A small class-conditioned image diffusion model, trained from scratch: trained on crops of objects in photos (Visual Genome).
Rows from block 2 of a small class-conditioned image diffusion model, named by matrix and row number. Rows with one number belong to one neuron. Each number is 128 + 24 x the weight over its row's rms, rounded and kept within 0 to 255. All counts start at 0. Numbers have three digits each.
After each neuron's rows are labels from the 100 images, of 14976 (inputs lightly noised), where the neuron reaches its highest value: "colour at peak" is the nearest of a few named colours to the mean colour under the peak; "place" is the part of the image that holds the peak. Only what is clearly more common there than usual is listed. The data: crops of objects in photos (Visual Genome). In brackets: how many of the 100.
# fc1: MLP up (model.blocks.2.mlp.fc1.weight, 512x128), inputs 0-63
# fc2: MLP down (model.blocks.2.mlp.fc2.weight, 128x512, transposed), outputs 0-63

fc1.203:156135156149122098065136102105202158138124118132106108151112139146143121124114177132128126082120106128144129145124104093094130168121146122118136080145146109121114105121150114087133090099120170
fc2.203:114126107139129168109118109120061123091154100129128123127106114109145120067136139120143169136099134176109169069135130138121118138101116120136109102130118144113131137155193132164127126113121136
colour at peak: grey (71)
place: top right (100)

fc1.147:146141143105128033118124140135125118148118132135108145117159111120132145147145183108142080092130147112127058101124119162175140109182125114127111150138128143153143097124135130121129121128155148
fc2.147:131145134123147107099160154134123129106125098109143126135130125152107108140113132146116070132093116149140128209136131138097071142170107130145135118107212114134103123093142113131117122124087120
colour at peak: brown (62)
place: top centre (99)

fc1.310:099119136058151157115105117129148100144114125109115125133117141115123127144159120148137094113202137138108167090120147100128126075118151135124114100110118122104144118109141223121118119129168152
fc2.310:095120139147128144121126142116113122166084129141125116122142122154102158150124124121134148094212128112156070053128120130157158088088139112146147158125121117114123105128148146064114136120117119
colour at peak: brown (61)
place: middle left (100)

fc1.454:157159122111114126112129106110086128125153115119133100124149145151113138094164085119123173129146107121138179110095111153105116085103130146140132129148114123141120125080128153164174086102092090
fc2.454:099092091120153112141108116145116152102057144117086138099140122114147118120120106148153162134154111108117150150097172139124162174091137119140137138104088144129132140130122153151161117104150138
colour at peak: grey (82)
place: bottom right (39); middle right (32)

fc1.1:161132154119112126126157119116091191092122143098136113075122153128171104130128097191156124117130126127107127118088104119109140139177148120157096155183118056125112105096128129143166102158123110
fc2.1:120139115110149155119126138121152134149151112166100139093120050139166126161183136136147137151105064116094109127093125115090117117086111131132130087112118126129129100151145149135176152148145093
colour at peak: white (64)
place: bottom centre (70)

fc1.331:131141117126128133105126129115132086141103161089158139107110140196132092126139117102096134132154147101119143132146157150178166106112137164155131111140109105110086151069131105120164131176107128
fc2.331:142107125091117143147128145153126112110113118169101131106150130134098122155125154108138110161109097095130123093119109124105152132180133196121109151144143109142138099097112124135160152161135135
colour at peak: cyan (41); green (27)
place: centre (36); bottom centre (29)

fc1.384:140145127127150127105149082074154110096147099122097111129112118103105078128100150107125117132133143095129122118166131147158136117115116143163137135132144077137106159124151119084164114217139140
fc2.384:147126107153134126127131163153155131140090171165130122134142145154127120136155121134135119113132141123095087135169148084164156132135102105150118101124132127115135097148097093123181112208120103
colour at peak: pink (33)
place: centre (57)

fc1.175:098137118124154131083140148074143111097129134081151138098110121103168146137157145118135130139150137143129154118095112106135161136131092154120116100152113074115096142148120125194107121179148160
fc2.175:111130136125139136143128165090094132125119167127096115077123105115096078112156125141154140118120093158118095130126117136114115116144151098117119109127113138134140118137076112139110125207114110
colour at peak: cyan (87)
place: top centre (31)

fc1.148:120136126120123118111104146151151097171083134106148102106131133100150138109143119126164078105094083138136136157131124146138108119154149131124132134108107140104146108121105100110143124138078147
fc2.148:121141115138137222100115103090090132086152127137091120127109119160125147111145088147107158114145138073147174109161147120162119133091108063115142160108075116152109167122095132139103121121146115
colour at peak: brown (62)
place: top centre (39); top right (38)

fc1.213:139111131133128136125093117134177106154077120084176156133138145122119162118167123114076108132150078125153142135126103130134103107158145115123127138128131154076102094095083088109146122072132136
fc2.213:133153148132134121112141108148159124131123132139080131141141077126143169127118135119140133092131151151125150126136114104124134138142100156125133097129157127124158171106138148139139139074104102
colour at peak: black (71)
place: bottom right (63)

fc1.250:112129133107144130116134087158138098146099141119137111137124162144148167114150128087099116157126123115128110133128133143093107121082150127120099129081123132105146118102119069103110104110124114
fc2.250:151118133134105112128140126116174142103210157119137125157147114144141140157156116132134116167141116144152148145129108116141161133134139122112138151139127123132127159149106141130110129125157132
colour at peak: red (57)
place: top right (98)

fc1.243:118099143117094125082151147177133132118180124131102140138132131140133130199118127114130152120143119170111156117068144113160130133116106141144118131194112082138166089126122100097168080126145129
fc2.243:129168118128128140141125138206136137126130123170073131162146108175163094185133115130097138126114084104146098142076099126155154123097111132127126176177096123101129109127171155127144109110124124
colour at peak: cyan (39)
place: bottom centre (49); top right (29)

fc1.62:087093129163143123149126107142098153137119105129137106093124127149114149107150151132118183149134134074125079157108109122125095179125116103123144123084124148159105146133150035114137147128131141
fc2.62:122136116095111140085138126131106124155113098128111113131138145151130124150108162146117068134159145152103139055102188111127174122154144117121115133115139127135125104085152111112155145120071161
colour at peak: brown (84)
place: top centre (83)

fc1.312:131080107127105122135161092148082148142124130147147126118103141198140091137163082127141151126116108135154155140151105083088140086137145119106166139133114143144141142122140112122141127123134040
fc2.312:116146116210130140140135097121106124108103110138123131128138131149116131166128093135094102127105145202105119111124107107103165135162123117137128138140136130127117108137078101121121113137146104
colour at peak: pink (63)
place: bottom centre (97)

fc1.54:103163134129122159147103133126085162116077096118150075079147118123182082096125129126085129154128127122113132135167123136128084132128139108137152107149144084110110113097108103110125065149152142
fc2.54:135123143067129129130128098109134129116119122165091155081093132145154115081148116130114104089138076158108079104128156166111137113158147144135120113117113123126124116155161117141131164148078117
colour at peak: white (38); cyan (26)
place: top right (70)

fc1.362:144118142203070090139154121107138147157102141117142104146159129118139124135129159125142143107096146118119112167126093166107129199140159121125102111132118118153172115120127000136114141143116144
fc2.362:148129130127131112113151145136064098089138120127121113136113135101146115158133129148128098097183121150134138023123136121123194125140142104127122124111118133119134139143122141087138125135116141
colour at peak: grey (89)
place: top right (97)

fc1.487:074130118154100149128119126079094122111124188115143177083149111125142093074124147126104173140089116129109115141143082127117131104162142117117129130139154132134072138151101137160121085115107136
fc2.487:141135133096143106098127120090152134167144104176137132055119159058095131079125122114147111154143113097092139112133114101117102134109129164092134091111143125111104112088142139149150136117106135
colour at peak: cyan (55); blue (28)
place: bottom right (25)

fc1.404:155078110182108136101131124106122087148105131122112127130145124157149127149118106122135130083124151116138134180108126125115165154153129121119136156121161110152113120120149131095105118103116102
fc2.404:136109144191140185089116091118097129131149088100144136129130125132119126131123127133118127132129129122124207134128103097169097122151137095098130131144082121122122151163104114201100144123146091
colour at peak: grey (63)
place: bottom right (89)

fc1.435:104126149143105132119115140124119120160104139136197092158103123185121146125140110102097137133145100123093141150124124137155132102090136116158127130102135165123108091097067123137049155112142119
fc2.435:163125119139124154145140129128143147124105152155083127107142166091113124115126139123152136114124147121203144134103122075104149138148149146115132155106117132152101165149100103119068138120143140
colour at peak: orange (25)
place: middle right (30)

fc1.254:115140149109125129122120114083131093088126137131098155118109103151106124116097097165114106164126127152107104133135070109173125091121122136122111126141148137104138144156148111179148127171150133
fc2.254:126147136115123172107105135068144112070139151129146140101128070107103153137112133124111143128139148111057146126154136177130122146134127108113129087124136134139130112100120156111157153164127090
colour at peak: green (43)
place: bottom centre (80)

fc1.288:114123139138131119144140150130115132169130100139114115106149117137144132136152144133091115172111130089147090100136123150154086099148173124131123135126125152117146144100120097087120114124168097
fc2.288:154139135140143132149121113139084124115156145130166131148134125114121117190164150138098121104059136247133115109104131112128151142134148128148118102143078121122129139128134153142130156126160124
colour at peak: orange (29)
place: middle left (100)

fc1.0:130105113142115119138132072161131093109123113132123120138145107096101103096133107127139136130123147072120150121160141125136085087132159176116161088129138139138129135113140106052166140162121147
fc2.0:113116129116124118186133130112171121115184174119134118168124114152123141126151109105146112094131164089132164135151108085138122128088137139122129139139125130155131124137109108125155114139134136
colour at peak: red (68)
place: bottom centre (57)

fc1.316:112120112124137129101119118145113057125111128106192100140107102153119095153099109131129111137153130127116144133155141098169123116129150145122125138126084124117095133137058111127089141156130135
fc2.316:101103120125109145129129100137083119152132135143113119135190131111167101137114128137135133116117135098172158131142131102103148129093135106129120114160130118128161134131120097135122097144095131
colour at peak: red (25)
place: centre (34)

fc1.468:105127142152137120116125171149121123119161150151115119167104098164121162154147107183132122133109119132115147104154110108169121148150127173124119144129152148128188121159125127129107175131112148
fc2.468:135091135116145089105129120117109138141170142116157139226097134069130127159152123138116139119140146155158139140163140119140145138105126148164129101096165129107138185114118139141078134106133113
colour at peak: orange (45); yellow (29)
place: bottom centre (37); bottom right (32)

fc1.139:099121105166144153139086128128131074094123115145116162120165141157123128091114110096158141134114121086159128100147124079124116114127148070129111118136138213153076113128119139140117151155140134
fc2.139:118128131151126051150113156118163151135123093155160136128152132125081118089114118129138120162144194085107144122132130147120104133159135144116107117121158121123132080124135102111125102144098169
colour at peak: black (100)
place: bottom centre (48)

fc1.273:101097131100127135107158085167150139144100116106109084128124131116128115118075102126154102128135120105166128119133129119143108116113171112129119104112083116141132153139108092079115086170130098
fc2.273:118129115116126120125138131132104115134110116164132128143154162130178158137112133132110182130071085109156153110104145083158150119067128098126092193103091140132149129144164161136096158157133100
colour at peak: grey (78)
place: bottom centre (50); top right (34)

fc1.238:127113114122171147113147145136110141146155130142106104109116126160114187144131128126153137086138115119161135156149109122137137118140138105129116183119158067140162105135153114104107111071125135
fc2.238:153123136135124149135134111128162137119143078141154136132141132124125141112096122131143099121115152118096147128147126123159132132172119112112115073141163124126137188187153129116115121095125132
colour at peak: yellow (49)
place: bottom centre (33)

fc1.183:095148133110182113105172139104128119128157132169123068123176147169114110060116125140108123143158124164130118104118073104156147135132141119174096107129172109098120162113126108170128078119123143
fc2.183:103120126189121122142131129143084133147111185083141122117123086090130109128137097122118147164100067118103157138134159144164123116131113150131112107199122118136154086116089163149130108117127124
colour at peak: white (57); pink (25)
place: top right (94)

fc1.369:128072123130113158137133136131080159152126127102146113137094120144134113151128057135135147170117107100133153161137106109091139113105145130110131130120142108116140137140154126141106131118129045
fc2.369:128140128153113096131123109150134124075134114122117133160113159136119119146133140129112080146109097153124149141134129116092104133176142106127118182136147139123142147129114118093094108131012136
colour at peak: grey (64)
place: bottom centre (100)

fc1.252:137126144127133145106135092117174160135087099130111089130128135153111096093137117102121092123069159068167141183135148141119109164184139093112137147140119150158120162133153119122098116158107158
fc2.252:139130127151157139106125139128128126106155132141138123149095115123138111111134139127152123088165142149112118119100094111162182120142080140128123153101127123129090166119147140145085129147150138
colour at peak: orange (26)
place: bottom right (98)

fc1.167:105129101132128123183110096129104096185110110166127108099129131133147137127134119127140124123139135110187097144124134166125116119124169096156117099106132143123122144092112101149112128114147119
fc2.167:132073128173134192134139134112146155163134113167155137111140115163109139163106133113116169163099126076162184153113132137144085141116127095109110156148112137123147111129143120116148145120082115
colour at peak: grey (61)
place: bottom centre (97)

fc1.486:112149092137115123098151141112118125169131107115107130123133105101143115209138186133121126110162129134136116166153138145146087123167130110101120140138105084130118164111181128150128115163096101
fc2.486:112132124118134111121107105125106130146107115155183137107111189155145128147130138127139132133117079194142110131179125120126148125106170067114118096151070135129130171127116096145167122158133108
colour at peak: pink (27)
place: bottom left (50)

fc1.498:095142120124120154112108093113167079100162153125110169103142054130136120132114150137134131141159171153126097101076106127122164147153137152123108140154091205133122081148130128169152112111134127
fc2.498:087093139136115110188124119135127130191160088075132124087136099120093135081089146130109141131098185122123141130081133143126112114168171135129138137153096130112136104083088123130169121120128160
colour at peak: green (67); cyan (26)
place: top right (25)

fc1.321:073148113124114133126112164149167084145109121128129125112161113116083124119155116145114111108151142084145136172146122155131081159123157118145104105109139131113134096099124097068116142158125180
fc2.321:114159141107150159117120140133124128100118099163106109188110133121118111162116161129109129106092161190125136104129098073114147170130106115149102113067117131139118159122095142127134125142122147
colour at peak: orange (27)
place: middle left (100)

fc1.221:139120121120152118166067126141121126134113127145099144127167118137184157142141114134089099173104150139144119113183102138140120068131162087139161090129146141151136138107148099166137139133139113
fc2.221:139107133117157137187151164160175138085119160132164139118101152119087143120160124131105175142088169156137105121138074143135115146124139154130128137102094129153099114131110120146105113123106125
colour at peak: black (99)
place: bottom centre (99)

fc1.290:100111171122136098131125117157102106142118153127167123086193140075135176142127130147133119129126122116163133112177109133131127118144147156138165118073109106120139113154105126115124122076098128
fc2.290:136111127141138038121124149132111129160128149117104133137109139110098154113134133139129122104118101132145144129138118127137118134054108160115112112146146133116132170104107148121140130096135110
colour at peak: purple (29); red (27)
place: centre (40)

fc1.218:075120130144120188136120098120162122155141122136127118114136107096122118149109124101121133077129115121113164142157099136103164151137135102165144109081163137141096147150136095113136126103111144
fc2.218:137120124150141167138138139126129121140140123108121126124084097150147117123157131136133104147137108151140142138135089129184070110150122111125132174188102118144117119043075125148130145113142165
colour at peak: orange (33)
place: bottom right (91)

fc1.70:149100127144118158155119094127123091168144123119136116104113112124126152107167115152108156130147132151148174117172108141078162076108159126100115135070135114097117126109086126131159118127150127
fc2.70:119160143152126148155128134098090141088091123118121125105147127136111152170136136122108099149124101121154137182150108082128104145137134115116119195132130132126126134126080138092128111120071129
colour at peak: pink (40)
place: bottom centre (100)

fc1.409:108099126149122136140081136129137117110157163105108156092118115124175139090127144154133124142111156148135121147105096096117144115128141111149155147159128120096098117153191123160149102101094127
fc2.409:150136110111126113181127129124129133143133084086149113084136046143090163118124133127136126137144150126069158104094142142111094144123143138105135105108164139140137129107127149122210141080124156
colour at peak: green (58); cyan (29)
place: centre (33)

fc1.472:096139120109119143155067121121096092104117124145133148152131134126096092075126096159149139120094152145132092107109121142148183117139124129140154141148119255141146091116126140140126148108164153
fc2.472:151116138068119080100128124110135123147151141134093125171087107113057132090120142125138147141150216102137149137103123142135077134139152156129139137116153129119114100068098117138129123103112148
colour at peak: black (100)
place: bottom centre (33)

fc1.48:154082117113139123176172096163120158166128130115127064137119153108111146118112125109151116154159147097131153152154136162111121114104170104111126146104089092132154125143121115100093142156122115
fc2.48:130113132134125173126135120132098137100114146186124144161138110151123153124140117128116140115118118122132088111120134087119116136160134106119136108118158126103123184227115140124105147141132133
colour at peak: pink (44); white (34)
place: bottom centre (81)

fc1.85:142142111121126163120109104166162194119127112115152113111132140117126111086154062151112104137141123127166139127156147150096095122100153116150139138103082166106145103113104143094091150130072160
fc2.85:149116121144107087176120151110164134124144169143109130156124129139116116144100168133124180154091144044157084134099116120143134183109108141150126169121071115126112112180123128120131129099134160
colour at peak: red (60)
place: middle right (61); bottom left (28)

fc1.140:171119123146120106122165094116156147138129108140123132173060132114112158144140106154140117133145150090147159138082123129147147100149133165127152125147147159114182137136128117082179131115171146
fc2.140:142130136150123117137133103149140126075118153115102120169136207113174127191121110122099100174110200106039175127111074116137134140156142161144133106133123135127124101137126146145139126106128128
colour at peak: yellow (60); orange (34)
place: bottom centre (40); bottom right (25)

fc1.466:148131128105128106171133142139095161185127107122152149157129193135143123105115119117115112162131116066135137125109144161132086139109115120140160139113149110122120149118133112133102160152109147
fc2.466:127130137123135134142129164128113120164094132109143115113096142066163114105123097136143117110127123147067166114098160183121164146163115088138128134156159129146129120116148102136144160139156115
colour at peak: red (77)
place: top centre (41); top right (32)

fc1.370:120137144128144142146101111078126143144107145087121132114065082172108167103074148140128114150120132095126144134089131119145128113125156137125127124120119128091133149154156120136161094117144124
fc2.370:133118131093122180113127148108132130058150093120125115097128107108147153158130127103118121167149155119095075110133113108148147145191125109125126106128108123120148079094151165122124155137122131
colour at peak: green (68)
place: centre (34)

fc1.112:121097100095102135109075104107160153122134118158078183134106150105107147091153127131123116121148098120121131145095099130129114123122117118118126120120116148114168158134144125097129157091151101
fc2.112:128124120144131155147129104148140118133161113145131118127085185122084110177119083126126143137117143134086150113139111177113073116167150177120124129126105134133127090121079155152129110103131172
colour at peak: black (39)
place: middle right (31); bottom left (28)

fc1.361:100113118108136120128117117120080079127088114096128106109138132116137153119116122126108186205127119139138157113135113123122136129062116091130140123099078124111084133108133076155138108123151088
fc2.361:149104130109118115126119134156204116101162136169142126080160076123121114147115122124112123176192096109134082123135110157116163115184147120096114161148158118141131104116078119166145123140168149
colour at peak: blue (53)
place: top right (100)

fc1.419:075134104123152114112144114104129111142113139127117098137116132181120139099102133144070127146138097119164124173123095105109158139142139146097136134068133129109135137101101107131139116114153140
fc2.419:142117136086103134083119117089138150140122140112122123103144164082088149165126145122180106084087096104135148106119166107152119137185128112145116156108106120140154136113153150165120122139091100
colour at peak: cyan (27)
place: top centre (43); top right (26)

fc1.154:090124117131114161156098070093128109144087166130140096105163141116177138111083141131100130122108087188151118114148101118165127105138151124148133097107130096103060114142128119149155068088102114
fc2.154:125100144154095159124125137117140139099090079130156128046140122129105134116148077139115139147126057168131102137111088165131084129173123165139134129119158122151111068083090134129154148115109126
colour at peak: blue (53); cyan (47)
place: bottom centre (33)

fc1.291:119151119148125112184081127136115113144134090092159157100096098089164163102111169150134137178110091119132120095112147085114114171135172111163116122121161132111125147120124158132131132117124126
fc2.291:152121118165161136163102112134153123137158125093114139109130130153115135138102120123123116128115159106131157138109108132146114130145132117115135241160170153128133122134075114136134122091115158
colour at peak: brown (65)
place: centre (52)

fc1.165:122118167159118133101138132142122146106139157125110136088121081119123155097117117102127134134145141170109099126069106089125140151153150121135128137163148097105145150131171136130155087105130132
fc2.165:104140115075129103146122119168127137143152091126133132133099030131124128113115145128111137135140120129081136142052110117093145133097090150133134104128135141129116154118144143127198141080123145
colour at peak: green (45)
place: bottom left (28)

fc1.371:076127136109135152139170163108141115153134172122114136059157176137169113131130089120102129125147131181111122126135100101106121112150139107108097134138077119091114136170140117119111041104087136
fc2.371:106130129074148135131129101113128133098134115172166126043102137082142112132144126126090156162121042108120110134161133149116145127117139166149124072132113123158144123119113113138154130096130150
colour at peak: cyan (53); blue (38)
place: top right (38)

fc1.277:151121131132094091152137097136127098166126075147136121215082144209121173112133115145122108120125116141112123116149140142125131116123163154128147123100152128114150143117160111075136149174126107
fc2.277:161149133141131106150134132123124129130119123082124134098121142112255112116125137130133102136118216035094147115145144154131120132139123120120129093139111139125113130164150109130124112142119114
colour at peak: yellow (39); orange (34)
place: centre (35)

fc1.432:140108127072111126138080146165136108131131136141146128132125108151121124137139139139097134145152150144128127088113109080142155076104144134125116129130140161134140147127109106150119129118139116
fc2.432:102142117108122096137131109144152097155117126128104126120173132138075105130104089137134107168134161086127121160141142158094135139155118153136138129152169131141136146128084154202107120071171088
colour at peak: black (86)
place: middle left (86)

fc1.411:115117138116130172087112137028151125083139157089098121132124128119172108108117145152137152128130164118088109128149117095133147122147117146134132138120119116117130152165121109185159147115153135
fc2.411:133138141140139079172129148083123130151158137107175121071147094063107117101137126149139120133114132161091132137179141117114123111114111116150130186141114124125146130093099118138125133136133124
colour at peak: green (39)
place: bottom centre (47)

fc1.357:151112132169151138108111115120149149156114095110119129102112147117108110155141133082160164123075118116145126156136091113121144164109156144133166175079118120109131136123131142092130116136080120
fc2.357:118135157137131132071151143125069106141123110152161140169073099108093130126153151146105072128153104157142127180106147137126121140139124099117146121157111106136095128105120160154131124118207112
colour at peak: orange (28)
place: bottom left (58); bottom right (42)

fc1.118:174157099110130140139176129111137176117107133148099113126191141148147122084131111121125124141119085135142126116119124143150122111142120112131141133150118043100148097097140141128133143111121144
fc2.118:148121132129158158127117124151114106097187163150113132133072155154173143111125147125155146137140056121120101133147141111144110139116133086136120115140131133131125052131165111129147146131148118
colour at peak: pink (43)
place: top centre (50)

fc1.344:154142102117120111118155092131160181155087102122128092160120164162121136129119149144097106121169143088162118124131090162092090092143162113138143130094128095110127127090140162119110094119125130
fc2.344:091115133111128121057130131140117121152077123107124128128154116119159122088146095116118064127134079151153091132119123129148164065142144051141131125173141112124135118181101130123105123147133143
colour at peak: pink (68)
place: top centre (87)

fc1.496:146126119198120129134127120120112103113138131155134160133148124104128139134122135126127163143025124144131109227127117161078131211129106136109112179149130137110146106114127050118105136131110132
fc2.496:105129116126135120151125134121126122173132128142154130124109130145123133162141125128112105111224126101135061007130112147152185066142136145130125126099110138132119121127165132062143133136111132
colour at peak: grey (76)
place: top centre (90)

fc1.51:134137140141145140137113144116139064093155125149148093118117143120161159102100145125115109140080121146164137161099168078129110185135130117110134166132112094128072114126157111117148077122118170
fc2.51:130143131134104153128106126132135125134169124154111138085078114080138139101156158146148148112184108135152136154116141130072168139164103106094141138155142126149126158158111144148151141140125100
colour at peak: cyan (31)
place: top centre (99)

fc1.142:169136159130146133109094129116144092103114088125123169110135154119108107058096123136098118107122097141137131121154135114151134125138127114141131101187104123116098114133139140091167113160114138
fc2.142:127129149190133147115130184124158132119148113144170120110107094145143130112130129118142123164145172114103122123144083134123095125141136141128135087126144120126103082147127123143160124195110139
colour at peak: blue (85)
place: top centre (28)

fc1.191:119130115128174104129089133092109090135117073180127138129115114098114118129103115151155140135142129109152124123151144132101082135150118114122115135142115172147139173140115120103103156150144135
fc2.191:121124107129117130124125122136149115080091167165135124152126087105132138148146161110147153137129109139080086124136133129094137113133111179147110132103177141154110157151159092144080131145115154
colour at peak: black (50)
place: bottom centre (43)

fc1.34:170134107069147124108148157128138118151131130129126104127147098090117095074140129128160142093168114189137139074128140102154119094116165117117126116104144094150110127110112182125156113143138110
fc2.34:124130149128138111112130098102168116140089127143110134114182141181164146093140091145155118112155093124100073082137128127141159076133099123121111100138125151107129147138142127079128091122211113
colour at peak: grey (61); pink (35)
place: middle left (98)